A small contrastive image-text model, trained from scratch: 5500 steps.
Rows from block 5 of the text encoder of a small contrastive image-text model, named by matrix and row number. Rows with one number belong to one neuron. Each number is 500 + 50 x the weight over its row's rms, rounded and kept within 0 to 999. All counts start at 0. Numbers have three digits each.
After each neuron's rows are labels from the 100 texts, of 14976, where the neuron reaches its largest size: "tokens" is the input token at the peak. Only what is clearly more common there than usual is listed. The data: photos of plants and fungi (iNaturalist). In brackets: how many of the 100.
# gate: MLP gate (text_encoder.blocks.5.mlp.gate.weight, 256x128), inputs 0-127
# fc1: MLP up (text_encoder.blocks.5.mlp.fc1.weight, 256x128), inputs 0-127
# fc2: MLP down (text_encoder.blocks.5.mlp.fc2.weight, 128x256, transposed), outputs 0-127

gate.228:461414501530513447467594552395488454431470565553498467506428542504495405468446507445443504428457460450475582568447472493505501441514492524505583458408453532522464503487503420563478500403422572506465500419494480550464505436520640513493462534458437467542571554511508570469479399532507413481529562485582463495511467482503640528502568498484575557509483528473462493480530584526530607513541
fc1.228:499561511579517497485542496510647527623493495454601387477585474422511528547518518476523461512576509549502574512485503531555532487537526557601571437517547485552575523502482378498475495635445471479449489474495418491459516563544433486529523502558521504513416532476539471540410486552531454552442508564597534487415492506476439526557476483502419487570496454490622491426537484462476507505494
fc2.228:473523481517503476453346402551541548601528506499597447507512459491560524548512399502465496491439473463583471570454520471553430438424498433527509520478509438488559476522581461485559520503400487575470410566462382478426457541597464560495478486553550583535459507528490513570569462505581471513571460518521521465480569492420400495526424557558508467583472484532530535473520438478504469502490
tokens: "magnoliopsida" (39); "asterales" (34); "silene" (27)

gate.7:596527476508430628504560458469437462489463506444481552515550410519574497477473536435456463467596465526464508468467569555588581595524505433500407497467588546506546494486483499611490558561424462537539521525447500493526542480464531515445561443520501530443497545476455486524543528588414480489503541513526526531564355526502446450470508463542447468549483607541494548515609444521535442499595
fc1.7:548517426501538527491517536447538497395477533526518511641431470504497505559528498468449523598463526540534505612526502586447523522487591454517484473512445568513500444464474477452452552424421439505485442457490580546480532474465522506571524542400526438530593577583456542493497522509501559594453459487549623588482476547493505529499446474498449489510415438485487487449628386491491436550508
fc2.7:460480397549502510558489508534458490416521522473478480588458473544607552517485460430525514444505457497486506575449526567498495545504517577474568518488479482565525455507500442534594561326502438491471441476441511489539629413518460488510574560447532432535498539491398443492427494480573527493494438409505503586462440552476494554507474564438510433534445477485556513420592507550442480420516
tokens: "class" (38); "asterales" (24); "papaver" (21); "pine" (15)

gate.139:520472528496380325549544494549505484444404472550503517516509528500570497420460482576376434494417478422553554491430507493476512444579466514502473488497476397428524408549473446487520505418536507459472591518578557431466455561466499556511520466535498484530489494584514527550464432499506473477488448470492543541548514545528568479485424554541522403483595480475478577511583534563557459465541
fc1.139:523451517494622418530501459555480393601407538556377522466536448487463423526430457392591543455449493497558595525458529515481525522503505522473431491404448498476450440459546481506480540541527441596442587387567479491566524486501549458512549552441514515500460489518522454548451476498513462533485453635535479540554483470470474554452507574501402569573526514501502550515489478524515524552491
fc2.139:435400517427531455526541467474464424447476556472493435436425441508490494558551456577526510532438518573566446494520508471548523487459488581462479471560513522578473467525492590397499542434463520485572597492465507469550507443482450604447568561501548592533440469510430517491452494531585526488515506470481532467590501444446524553493513518548480439393578403456601505476538480541506433525372
tokens: ")" (62); "magnoliopsida" (24); "odorata" (14)

gate.18:541407488484346560435549407423593465386589475536524566523447591495583442503483534477436523555468461548496482494508533465545505443458465541505450591510543558513471443419470451500491454486529515569456503389562541445493428599427515469382454468447519549500502462440481476476536481527551510443584518533446509493479502514511551461543540486401506479442465534535482523531457479517532569424490
fc1.18:562560483478503446534468463583498550531507434562457539475535482478498393537501607485507481482525540509535485517580426372473529497576420525514487421600412429449539501458416468475542534575483406536510463473477511572567554434591497487523563494436549407457508523534461444499559480575415503539422495518478534485491514590525512460526426500511483463557558495450494471552594493594490451548404
fc2.18:535538414540455529476473389454530502605540473530510639550510557538554466522527491474479550446488398404533456482600456510510455521491463510536471442505467449566470496425563460460443437512531514565473482513528455488541568534564566484507543530547529475411552431453498554519526563444505508511404555470456494534333465528504477398477460611479533498482497516506502568512457413536541493602505
tokens: "magnoliopsida" (40); "," (36); "<end>" (24)

gate.160:507461500644479464389515473458541436458415549401533407502481595440443469516466469568509477457504495516523506526542431494532473503460484549459575510474554505518406514509485525536613502485526531547474493518519484410515373453531512452554502466545575490523467500459552528499507498493472621588534426393451526518472493475446461432569448564464532481607492559523513428485515436513597514581452
fc1.160:479589552595492462509449558529459485405502436490469392450530453440436513524524549484461525464481531496492458514456519552432532517489498458478475567543399545439477532577540421611428582504540541509539527533473517439386480475419594468530487586473556538496489554508537497586478552559482427502546463543554473571481411610504543444459556446511575435460488534461474500484505403502545493447413
fc2.160:511430571446562438515612501583483515478536453437434508490612422567475420527486501489503511575460572471499574571496386452489456503538477513492500600518472535445444394463507500519438440498549458516531513498511567520456421474466511566513585569499486540497410486483503521562463469604480511561526511507551541565476530487535518574508502522465504542555477451617436453539617411446563513488573
tokens: "class" (35); "magnoliopsida" (34); "caryophyllales" (8)

gate.56:413566426503408440485560436524495442521524565578407510500470466543504505477563492493529526547396438490509564472400476451607444482503529583492479514495480493531577460541472542531538457609557526471480574443485434545468559534521629496531451448533519604510546522497361585488536514502489407484480495517494519440489498511368535479485503518555520489566481482504419494513567482423418532480492
fc1.56:514529454528471551458517453521478485477595581541551404492525534521487528493427432449471536505529482536502606402517536474528497486435495497406557542572460474445577491493523506458471637549509535454487526478447470506479542448607522505415413519585552476507511569496472495475590506494495493510509524556504561496442455433385481488431404480592391534513439406467445468546456516475494623517447
fc2.56:599629507482494509566471510574452550503598505554475482489486426514587558481488439517437433477470501459485551434542515412495467468392400504503513458439509475530450485551450413508483505548473616505543485469507461549481583451557505515526348567452495526547478506470553466470394540439485496439455497465569507474572474564546509417517545472453508553540486470520487539411455456550583486498589
tokens: "," (45); "family" (34); "order" (21)

gate.187:522498479449539525528535495522454545518556447600607467464488546521537512447469513464438492524431487466534565481500509469520532576543596517561443543537500478471551546590451450503428465497497497467453618479488585558552426414518497479480566560503604591498601547556534425509555514449415514482450496526468529429427485544586549445544498550554488450517459498487414571598544553483480549415594
fc1.187:439494532450421570507491501513489580485479491558574473499466447434541505541503478537494529588466582560546435543486540526537414512537521481441653503594529504467476483514446551557482447464461510462531506571555393553477452614479477500537458477454478491537502461512453475578492475450524500501554445533426588444569437515359496456465484555545479438573558406491466394474470547467576509426531
fc2.187:433542500490422580498532522526535542539455512564584562552455460534499536506553492544529482449508520405498486536511509546486430487503496510453450498467414529446382594568488452601518521491469487506513431517548542452530611621517521485511514513468493531421509557477436475513558507550461512551596467435392499491509472546511538487475574470558477458592632470613454537364518496474454442466538
tokens: "," (45); "agaricales" (37); "family" (18)

gate.59:556570499453526563486493586434480515526528494414456505512532456512552433477501563560471541506585445584489511551524501525516445558509440420504598545577488578518597473419458564512598450514493537518549540524574543461480443430528500524499462462625547469481592545472450466407458389540435385473547506621429550491526526561462478481520563428501477518492548483521547492533535506453487466466433
fc1.59:487541463456413422602385379522499496622442603455545573522510500544461527549523516462476485504534544501531527518491458492536504559487436497476414480496529558556487436621574548484412449492543576484487453579482548646505502504472477520520460448487507498553479537475550459527606474513457536447466398493588571529499570501463470517482458430463459466598501529460483458466552555461465505542512
fc2.59:551539498500404516568571409497486499500490457575459587499514476454457505508460428456475473478570546508508436439493489404513498534505533487451460468503546573459491509466568533547457453487500533524505511488476564552504627486517649494559530503519495440497415481516558439454597607572533554422501508544539504473499444472440540467525500339540493468482383520391476446596430493560491491506493
tokens: "polystichum" (40); "family" (36); "<end>" (20)

gate.2:475483533536514556459439544574562322473483612574553548479464359456523558556493518468485565519485473474493482447487441430581480556593497469533507495524462568454541422471432477548447449494478501468409473475529485554521491521418439497434537518441509517466613522546620463404571546497481418522469468451487472494500433501423478457494415519535492450512570488489520534522464495501476415513531
fc1.2:571519472513525499502482576448493443564539515469438460364509534416559500443495417450499523513516425375499455508476459513426586531476588521496527539428488529551508441508513514423496542502450521563533437558473475449432565463490457619504492545383482509473582489533522551519428488448587503481521549531506543615555455469524479492471449426475489493505587467536494630533490533511480565417414
fc2.2:495449538509422558532563407492527543436565540418469496531473555496571528568543429574464489543519589470515482402587477483501476473496436487546457471479402510508527487453514503576474505409475475469479440467452508535473476515504553429549531578514526508434466381590545487567461456388474487479489468416519554453562447472503476451482538506533464487453362471496567471610552523613482530510415
tokens: "red" (36); "horse" (33); "small" (9)

gate.117:432517613483541508520481543579480448480474544449508564573447450460407581489446474563498522498545525494484554513516510489513530481536486440538517492507436556548477428448527526555506403559531423416454498580447561439569467487476440525474635584462460496594491476515441470508451492524460498508483678476487571481496425477552512523534558520445486541455531391502515597531554515481430530483594
fc1.117:491560490497503557580519453416513462554443459406495370508578538467499570569526500467509564554567528548548493477505523446606456450519605597454552526480502480434486512509393544449517472472522505496400538394537483545466513504551472515543483523445508535488480505558480524529443468537627519529410411477497540465449433542518375529508406553549517499518455487569427451502493537521559540470428
fc2.117:550453485562600509401499465549502498465487433549495420489586511548537647528548492482523524468533493501496436533567440600402545540486487545524553558431516483567510606568587435492492550519491495482464499552431539591492452469542527500392458510595519449501369531490502478490536528548454513434539547482469500445476473478530559485410539448531509396549443455552418499523532463466476500450565
tokens: "(" (43); "lamiales" (36)

gate.83:504439464505509506489507562463491528535525500546468463540441532520490556561468502356442493557474549560521458417500497401557472520487483438573509478563391593471512556549487473398560547429520412422534481564441485571480443499498405481433507504532512534524440536543470501499516520516529431554527500486545477568540607539433580411558424557572554521557545524553341497490550515473530515498515
fc1.83:484452466475515494422457443544501408398400533429500483535455564456418479525458483460503520479575537597498538392577536442542442496441449524527494435543470568473449482546539495521572457458579402504405463515481497591484463522464598552500505484519490523502475484461494536493473471493578390464463475472425469550455589541516442498538563563542502428510446516581412448426555533557468483451414
fc2.83:550583471550608500495625479467409522491470465530481446571426522563539431406502482481481511447541440531493580485481439464499463459548474453608502566593502458480487549485483532501495456520479527467517522437565497505474528534518482551479632510409530388512467389523533487518504505497522478517456470561452484647551465510444351525450479512476494562445450431494466581500499504450439558507499
tokens: "magnoliopsida" (41); "order" (26)

gate.20:485466434501549487455474521456553446529541483486441532549425480367567498557519520465545537461420450537455452443494475558499572600468534500519499547540563524406545496429554491552563433544535495534506492438403495447515426598415455583480483532515503539471469598581485451587551428461509527541553487447480469501455364523432481491543482446601492467546573454533493536525439470476596483480464
fc1.20:452658443547533481562494562461560432510510438428549482428512539499506416502487461499506504440450478558561492460644443477451578530566515516423523424477506461508539591455483453487559472508527588539562434554587514462408453426481482484494533463461525484510510471542508549597477540568508441582548435435449517564421497541551480475536574467530533494510561527449466431559553464452514431523457
fc2.20:469553485514558529528546517507481536453475450408531525459565617509530497534399524441469607419498521547533554462547437493478446501523423469374609414478545480512518470547471479426562428456440488469604478447447474470493415535466440547455592415482544500462491484520522413497467517521434514532453493535507526526544461548596441463550468493532534516526534475522475595584559484589570439520569
tokens: "(" (38); "magnoliopsida" (33)

gate.39:470506427443514512451496437496503524417506454493478457436544516483425462445514507501443540540505490434549554592435577459518537479503407602459492477495402480476467525581584545444443528480463489500520505529496557590533488562423360573509525535587549519418568480592615538543473497577578419412486557534560544513509497429453517454508454498492426568530552496535456535482420521509505542547465
fc1.39:523495437518511566453457592564516464474548450543508482465477472575443501450536465485444521465436411526555492456464469491419473469494572522525552505505578451496527544522542328555389527538518524433503564523487533475509526474414506485416546556509523587507446469556567421508402497463447475525578520542533600467519464520550536479512395508536414504466458505626498491472507558579437489602473
fc2.39:488561488639499452482424526479510545566573619440447574498492455537470489467519410533450476490595457461403401535498494550565526501503505454494541566479527504588540481543475544531536622474500577476512557536563541509431508488383498495521445539428457583500455532521481519385502488551401436522495495537478520508459561551548417528553573456513512527463565482456572490551481480425524526443453
tokens: ")" (65); "-" (35)

gate.172:544492461431449495542479536510522503423443524461526563460492652554471579587571547522491521449454485599477528480438517524490472548496439441512564560486558491559502672477506452545488515504525463537509573499467450531509491491524542503494544474514540494574596383527445579522477528551489511473491503538493512564488591479499477533392452445440572455548530405463429444556525575495432492595435
fc1.172:403544542438453541537577491502482420429549400448558541490499575531561578472502492468535545460487533493522415506526479584535551523513536486515455531437482436534523470488490477436527578488532447492454434486568419516498567525565362326481549548496488497431522471519465543497558412510483496483438502502509558564465434452477466447448460487530504570492425553585456531571500556498377470442498
fc2.172:489574553507602464445431512552398527452483479488503496445516486528482495559439479455441507523460536511523528505456432587434566503455414429528508573449532461485597482419528509598597491490482433439507465560502578433509540439528544532432572552475499472511460462436531584530584481491511419517532623575437576436490452432494453571538566479485577471508473503422476411495449533469497489479428
tokens: "(" (30); "acacia" (23); "wattle" (23); "family" (20)

gate.159:540523467562480521445489489485485507565465528526548538487458497594481479459516577473447538431524449498550543555464502470434463448535437441534404598458529509460485596366545456530455469529483434469425434479483443616450534414449506534499468468476499427496484428440492448502535484474486512515392492469408469565456430535503472496491436533445505569456508515451536589477561493494548548519690
fc1.159:568574518511394549506602536525429533523503523459457486509506420500495493463553430481557418472481450540516495460451516497521465554480502527528507419524512445561532377476509507495496490416468552414514494425485551547453572441504537497519538504455452451553482529478394524581465440435541452590575494478567381651593486499539481455516428537532569457518525514475449522459496460537420426498409
fc2.159:543585531408474621525508597432564499495549508512550557541554564495481580444430504494495423485492582516527473568545543604522550531431502504480568457429474441487514454568491504447567521509480484507525396536442568461495515491514437520491520491558543502505593588516470469525472425475537472523546467575514488412453552448519548531418492469516532494575509379449545552429542525483405513487368
tokens: "(" (34); "magnoliopsida" (33); "class" (30)

gate.204:420536466410541500590454493436509478550518463508496523544510435471429480426526409440562515479571464460485637488506545581563519544486519503424469525390492518483502522489451609460547481480466531516522485453452571459525425532476442460436487508513501459519470367533574482554514470384612509483447523635513479440574521483488463506483579526465507423504564543586488524546471490442509540482434
fc1.204:510560454519436525412436520464519502482477585498463496510488615553599505613480561563482488454487470506524393542441558492476487438510588458568532480424497481510465526518416487501445533498469436451555563471462504484538520514470487630480479494472453437492514513551547448437495520568534410485529438424550430520571515434563401521445435615536471513572454481444601470476493493611502549499522
fc2.204:446538598545523428481415476427485491569483530487511584554427557607456529472521601551457533504480484491472455426404491473514578461424496476545547535540458541480509535490468394573490444548581419457500578478532437546521480422571469537574477462564491538448469466486494349473486541550467482488532451503492568509530568593573533382541502536493446548478506533557451487428508512544549483481474
tokens: ")" (25); "asterales" (21); "family" (21); "<end>" (17)

gate.124:635592493456593521506435438587530544550508468481488507460493424595498408587459480512493418429547499470533432476542464557556453528486535464428494580621431561472474444467540565530530582531539533470449451513526474525481456502510578515410490561468514543482512502486493512511427481447452448443509519438442428424512467461583509501500550458421488567488507490476469456490619486571520604520548
fc1.124:541472545419509437563497548389546518418504495471406519543446525462439533475526427561440385470589513510510527486475496539563451551485501541479395476517439448527443367487463449541385544501537414587504501494476502598512539557508552569460418523507424547544480454534510473558495523458520509550509534428488482506505511513521491541568586441488567597492432504547485498553518409522488558605525
fc2.124:527571527515481470626454458554505502599496503517549540581510499428466461597490546612478506522520443566481417508488480548470435460476452457454472570433421545550501603514489486512512402492470442555501462470326505456497523527506514602425525524516404536613432552575496522427456533453543483482513525469416563558452431458566488459533493522460458502476520488486481471507564514501503541567453
tokens: "magnoliopsida" (82)

gate.58:575457498477431597560557545480461463426516526494496553451494463389610568506437534497540517326592479542395523531539422487451545516482508521504445531520471445497339464463488535525487629469485487513541486513481498511508572471628499506497499557490508499526442484426541586456492574489537472468564480555462477420473559526501517527461406500461475473537497465441525524527518474491525425544547
fc1.58:478568582535478485471420474629519506524533545540550560518517546483358455550487492496507532573403459473566562528473445485556555555556493608521479519497458517508520481473475533487495476556470492515561469528526415601531435421496488467588461454438471533486460572479426471480573475422420489602492501487571525507503511383482460582465519443499520478537487517445493537566405596495498621495460
fc2.58:524490478528527545510505513471459536543520461493436542444506545501431397443511512528453550527379516397575522568548495487450415487632484503538511570497500475542558424430499517522528382559475524486488552441509547529520355454491422503501453567453503542444500581565530411518499411439490528444509513472546597473519446566493518538539465476472521396502569476549571485544464526529424519540404
tokens: ")" (28); "cupressaceae" (28); "thuja" (23); "magnoliopsida" (21)

gate.104:523430480558515485528461468539413476505499417451562464467565577500491470530548449474526506470582464548528507485485433462448429509572458552458454517491491456521429543503506459545505474453504612511331457480458459413457478453485528385512418509535515408583514573457509522501537422508484493407481478388573495496521516471455505529513407457645519448416467521474520555506563535449537494478574
fc1.104:541465540404500434549537577462534530462439572449524482510541432562539445458525471462480580525504400461489513568493554489483538486426522519555447376507508496527461475478487559504577488568567557524493539509513435590570487461483394511489495533428521467451393552566458458426559529645442508476525497560530455407482558528525491537585561446490487475538470559423563553494477402524479546449462
fc2.104:506520582414463425514504377472614456513559430417502557432467531536448547438475510402486515545472449435490492410495546502539516423509506576582554487553531536506538502501571476517443598525477509495485509553421445518456469540449557486528541488431473558503521548491522570468444469481632510531509539474466487459533531480467531438605566538465419524513534561412540462460492376480506611518502
tokens: "celandine" (40); "order" (21)

gate.30:523513477477489486562480542547489401402591515441532517569497560502493453510489463454481548524568612452477446596545420510484549448474536442546562500525483562400494534495478514416443487507516418550539511495504426409508423430510453510554433480469498432458486650503519597499476412456430556410492496447562533565497478420502526571503454482540441456514429523526486524419594531461521475470532
fc1.30:431518578543582510584492547502524498453487495488553559499492491482444565452555427481503529498481473430535471476543507430477526572428520423511482457543551526462536467421429583465445421530481545512451488472465529510528501541516525492519425470510490445531551471397554502505429509520460496505521555476627504534583398471413528551433543543531459394524433396434425410508481635600465510502566
fc2.30:504418560520553455489545486504538435540509496481502460542533531440489569509536534486526540535515482547599495576514507481506493496463418476453566422500506479434581442604503679448508581451484471531538493494508492434491545445530502511498464446433486554570500482335489513451469506406511529485608592496475535413569404553486482468522424480621499528499481511574513437517480498564537479446548
tokens: "class" (56); "cactus" (24)

gate.14:419437551437578522439561495469527414440469599486454592548513512430531489494494444456562440445617575498505582533510525524471450507482549500509511500487614461512511595523373539519481492539548519503517485500506498447529445524489552544383537577421470461496569464500590492481530514529520469446523538519440426541466484474567511442542565481613484475542575490522442542539438458487515541379425
fc1.14:551512489587495466503457514575531459499400465522502522439471450576442560543533539556518591561411458503511472485379552463519494491547495520483527517499511383502544530475475447510595486517594468516619584545480538457425412497499542634559437558510512444510495453461498551562521472494503490484459580514493581560470455444507492481583551398449495589488426572483558406533466502522522442496492
fc2.14:504531542540404488448604560612483453481503534485578464434472556506519508506477446479535487541533552455505481504443506533534489539520532563475475531562424415499552518381389485511483502449548507385548474460451519575500434543384414588514511510539547502474503530456451552487472429454509486558504426460563536485536495580545482524447514477417456457488577413413426397542538537552449461565497
tokens: "(" (51); "," (49)

gate.114:523447419536495503495535459478528461541605558545560525492526444622433549481525509478464493493494498485480489437470497528470516499468401496584555644525440472578400422572476497432476523503570545470572499394530586534462438564506610551406493503506601517543525526486485420501470506530502455526467558530523520413442516431480468476440496441527492452438445440578527451549548459553465457520422
fc1.114:466330564519491524465536517437618483532468573529498470562592528520515517453513453538517476423484460396473505422531488459409486520517482510509475558494491453465369436574442557474444572482514530413503473525576481460527509448547509548456606572442473490558487590497522402436452473458504516486510555544552499502468530544447432582487474440533543448426512595488528413496476473570499529498493
fc2.114:444519448454462445597543387524495494524491469498564499427539522470539526552449567410560418482506501503570494518467590472484501558543507385569511461506547452481450390510514528548560452483572555491527484561500564490572513509430502549370485522528523526494404501545511468500492560509526451554503525460518520497443440406451409543595507531505547431442391470531403445521473445423482577469460
tokens: "," (46); "agaricomycetes" (21); "family" (21); "pinus" (12)

gate.113:537493505563414483583485452483458572488523426495457532512566573508459632477403487495522541504436435488481557575562546509513501470502487517441451495458474532505575487470425488505491480400428559448445506528537524427528519555462554560534496435524522479546500440556541449560468501526431449551547412536373521456452473422471556534567499514577520456623482452426450569480411524543568419546470
fc1.113:581428482471500514503531427447482488482602521461522520458571503486417419568476458459449483457559544489497577486500581526406446548450509582432525539585482399456638499572517537518438499557436531609444481566532535454457559499513417519460563492513521536609410505404484503516483474574478457493488406507508504514507539512527438540462508395463495607459516467510557547474484549507462511447537
fc2.113:483423525506551454508490519543480534456428517455511457574504494528453522536445422507506520485526551439576520547462508536526540665530498401420474497508550505439615520533550453518464540551501446580496557448568495516407575427578518513538517492490583468503417453475622533455538583527341447449477462469516528565539534574536428506521565470497497529507517450402508517537518447503488573488516
tokens: "saxifragales" (38); "<end>" (37)

gate.207:528519468517492463493531505466486591580547548500505553507456453571496471444490553454379502413574503432523483483517482489456460499541435419438483479435495458532403510502563551577481517486577453598496407448583481574520438552461528578525487496561476477593526377550560457392401424455444515479531606524494519505520562538511446504484542512430478459497454507472458475473554485483420614490491
fc1.207:410506439505477466547465483573551480486481436396482515519566513477498470459517465531542465502447483501457536488428511554533425540550549576499512605467559576465631407512522458476419377408414517448489552487451447522461457531483516475481526528419431505525469561480471545442517498525526433525388416507504484556549562498536494429503472435568444414523425402478555454542502476466481613510506
fc2.207:589584520426482494586435484451507418451476456525533521557594486432465503472534479525545552511535483601552440508460554584468458476535539436475525598498548528482599509506477453554455469546381456488504504549538508530470515505500414425436486553483536475530547507459515497425507507391523442497519359486487570546489495489521500506587540546517469446514394467344515535472515479478510569581441
tokens: "," (40); "ericales" (31); "tree" (29)

gate.65:515481545546514510530548516502414505515607506528457501531452504440480582526452557589499471552594495518449556442532472506557564392571465468466439486528535516516528574569529508462460473557570499639495473511491452483502552587589461569474446492512506519406498527440546409496515468474389542408502488484513439482398466417475547452472564512516534500508437526512453537443584468489611460607486
fc1.65:463467526614527471475529381512454420485525623519509518513464538523426519535447439471513484472613465473486466489489588413514629384494489549532512389499491549460548492456457490576449507536535539442460419435581571446590499522548477526511486522419510466447622504454537497593405489501511492498465540555444500440487539499461584488504481469511392522483500500511462474507460567503496561479461
fc2.65:508505465590529461428457528482511548453605540448487426428506550524559546542637473518489482429553544468489463397535508463521557427541487581439548445488533465549501491474416570498507552495432469586523555545494597511466455478476591503521512507494467473488471516403416500495500510524398461480612542510454432511614477442482512545614501457484485498421576493490574489434434544563484547474461
tokens: "(" (60); "<end>" (28)

gate.209:550457596533405582544468451498461503443385532587497534510542522451465432499479530539530446449516449516465524457453544465578541529618353437489475523504497560480488506505523485492616413511457560479393456452463532437487483473428593454459521610499489466500490492495518465522596481392477504454519519466494494471411499511466450496467487612482490483492526592503476537523514546481604427533462
fc1.209:466445489527615461474518448468526503483477470488531516563382442535485535531538568534510459485522544531493534441523529463503488404501434557468527603596581625431431449476538525566495513456420520504456526533503544600397458505492418516472442534528457432500463481473463555513410488524449556471633485541493483516492491519448587463626418510514517614538444567489531571515508479542479524502529
fc2.209:570540433437509472493515518499547524528617548461536614461417570510505492510570519562570533533507480450507400505542362588479516477419550525465552543465607480494460452530514499515530598459512536459464438504558443517470467537479493398490593557505456406504494520474442497436443476467477426477419435515535473562418456522620547553502515515475547498538437482405522534419483474473441505479508
tokens: ")" (74); "magnoliopsida" (26)

gate.173:559532496454512503493457561448527520481489497512513487514534469506517441425502441475436613487475498552484463439590421459516447562540493549542500472436529613518496524527533575565435469447557418500506497575544492560583517513489496547544518541428497415548518472456517574537456420539436517496354501453530455518487546498448452503536552350395479437487437430576487434534510580484565476582432
fc1.173:473460479359495422427412520481442523448502484434512442505496440450479564447462450540495545484579472547452453554472494573469521530517467560543534480436454615642450496536460537582553425526503566445520535528525562495418571518461440397476472507461516528454487484489532540519478555468541488541425473492464492457641454491525568504486509457401606528411454478482455514580513512498460469473460
fc2.173:503485558517427502437490505524539488495492503537597608541444578585468462472579444486546525470484419483456605518508503610436567442555511553529509510600533489488437476388443407525515485463499607513463431469538632549427430455528493443605506472531490553421479518455542431546566494507525523443438460483465428600494521489513487493484542521521470490521520463532516460555437495429419483469548
tokens: "," (44); "frogfruit" (28); "cubs" (28)

gate.85:472491499540410521506560499408466484515544497553493457495560523532651499465567533472542500633479490486475501538526548466550545483500428551494501546497521483480510499400600481419619502500485414549484527471489512581497499519454480521585463450507473534463420454439488351578527553493546536420479563535498468469578453596460490455392501486462496463521475467476426418511563549461416498475429
fc1.85:581535572444514438431533530615466469376460479535484543435477487465379513531484492522476501468575620571479504495445574474482525463487533433519548426531415550463489588555533485494465512541498538533576464583450394554484543468477569448443556520427613489431505513534464433525528500531565526554541499539504431515512536486484389528483424518554536492508431585504525551449497547549571503531525
fc2.85:539574572442529489586540481475548483479494431442475495456554519499425456462487478544579553459540620476571574439499493449541521495561576464513518495485484527495546545499466564574370527500418539421511484509451525524465442482503497594491448538435533480446570509465532501571450477592558459492498574444523417476406501505585477606534519559534530506478568386453437474364470498506535473542506
tokens: "<end>" (31); "ursinum" (25)

gate.235:477547516510558510557517378497534532459476469470479560559527482509561490539480532433419439523512503539558480390533563333517594566578532547472560424447536470542462579412518458474443509568478520575484497475557470493456530546503559502574555556508462446489476438490492532466436456539551469376575453581515457464476549496504530494435524509448519510461522575459511541483534403413518565589519
fc1.235:592561462503457541499471489527487555416473483541518495483589451533461575543488464523505446513456494527500573478410496499564580479485602573512504513542539425531363451499492498486527467471415553530435506552469570473478439545583588473530491486422516469585550563546490497457530457517546608466450399428506573501489508507499450455476445558477410537454443506564488533440460434558406548417585
fc2.235:506480481451474477535488530507519438471417514410564543489571572590520542531508472473535532490517416546535544481508455491472454487513534519474659518490522571540462464538539572452498493491479527494599489550518486422481403501601403604523565603588434437488462614385512498581524488586535501485499483535505562475468499442490514517432468524464402460555464558506508476464451458448593461504554
tokens: ")" (72); "(" (28)

gate.167:504439505513474462560510524516477480468496434461552445479452552324483541513410415435521406593470508544492495493543469499538538445631472515494432443436438546539486477411523493516615523524375407526496476522461527510514496474469502534505565538444493569543510455504461478481376562450467547528511539510586435478474559513545508555545458555456459511582581465541499530547474529477489502444604
fc1.167:658569491514479547516485463457436531578458476479499600464544505488461517602554489507490555586449477555476516602461526488455567540505503447528520515487462540389480480539522467503431579502514516487496485478507511524504485564581399498621483442522485555457461579508478421465534420468438496597459473484496502584479557493615482481536487483505539525472485418463483569546479558479518455521669
fc2.167:505434550469481494518493466443457528538387543500524430454445524494510594536429512457536467544501515534513503399539506509529496401501445566530523503492548457427555541478424488581517494508546492590564454437546484515441418545601511548469602470491535492597538429490479449486439593468489611535544541481437486502511541424497516476500455444412611490463503528576475438606475497434587572472550
tokens: "class" (38); "," (35); "persimmon" (22)

gate.241:462480487522587460554552506424422525591504499499529607547483492417510556460456465557451565474552397476456505455527586484539456429560562457518481527480565516529473422462529487490502525561473535506495538463598531509577491526560396500513540463493506505534554515592526557474606517581432448516531466508388465523614525477438450446503366414517487444427436459509477486559557518482491531488438
fc1.241:557462504502434520521423503480585503494474466554524572445486476528487511521549539460586487502487604433495517537492455483504453524602469509461472504479414447416607485484353487468473457492636592514452479500533578443442561531469577628465505560515547499441517531517562491473498535497482541475466496454537480493367545517575514492576559528494480564620486583482483425497478452494433499454533
fc2.241:504428477500450514519501501474541432577446520548529454487594441531537481568540470455532481534560554492454430419531436429446493506513480514566446531386407465507592434473433509549544438469575454492496459367612537477527495506524454546540608393475480500477473552514503478426466500494542487504454516559499538598498468500555419512499457500505581613556507384410426529496491540464513524519522
tokens: "(" (55); "<end>" (45)

gate.217:438485578517517533549394530473503539448535503534475517511487452485557460506464446450427452494522458607480519567481509440477499541444549570511531525507560521514494548509470513646467551490544557496484465472575524491402472532454496410525400539521488519542502514587476435411480533601581476606436461481516458478503481492480427528455590404496460427396484451573503542609530465434489520400536
fc1.217:471562523486557458491516480524645479573478409575459474516531367457548475459495474399531457494437543458496490493568525500548476460465430538472488449489450483398480539459488400418491473530530437518510507500526469557525433483454547607485543528399505527542577496441550516510485432559417530556557453508457486499578500566501543615533572487527484531542519522484463510570580506568471422614468
fc2.217:565433401446484426454500496519456574530506486497496576462491488466530477488532523621503485462462535493527559452551524567374468501514496554532497417562520473521539460499535471640508521499573466480493471526548481547534416466480568457512609391456550464547519542493565534511492500473435479459481550512432533483502498510555521391472609479416570584547477443463571494560419507463597402508454
tokens: "<end>" (48); "order" (33); "primrose" (19)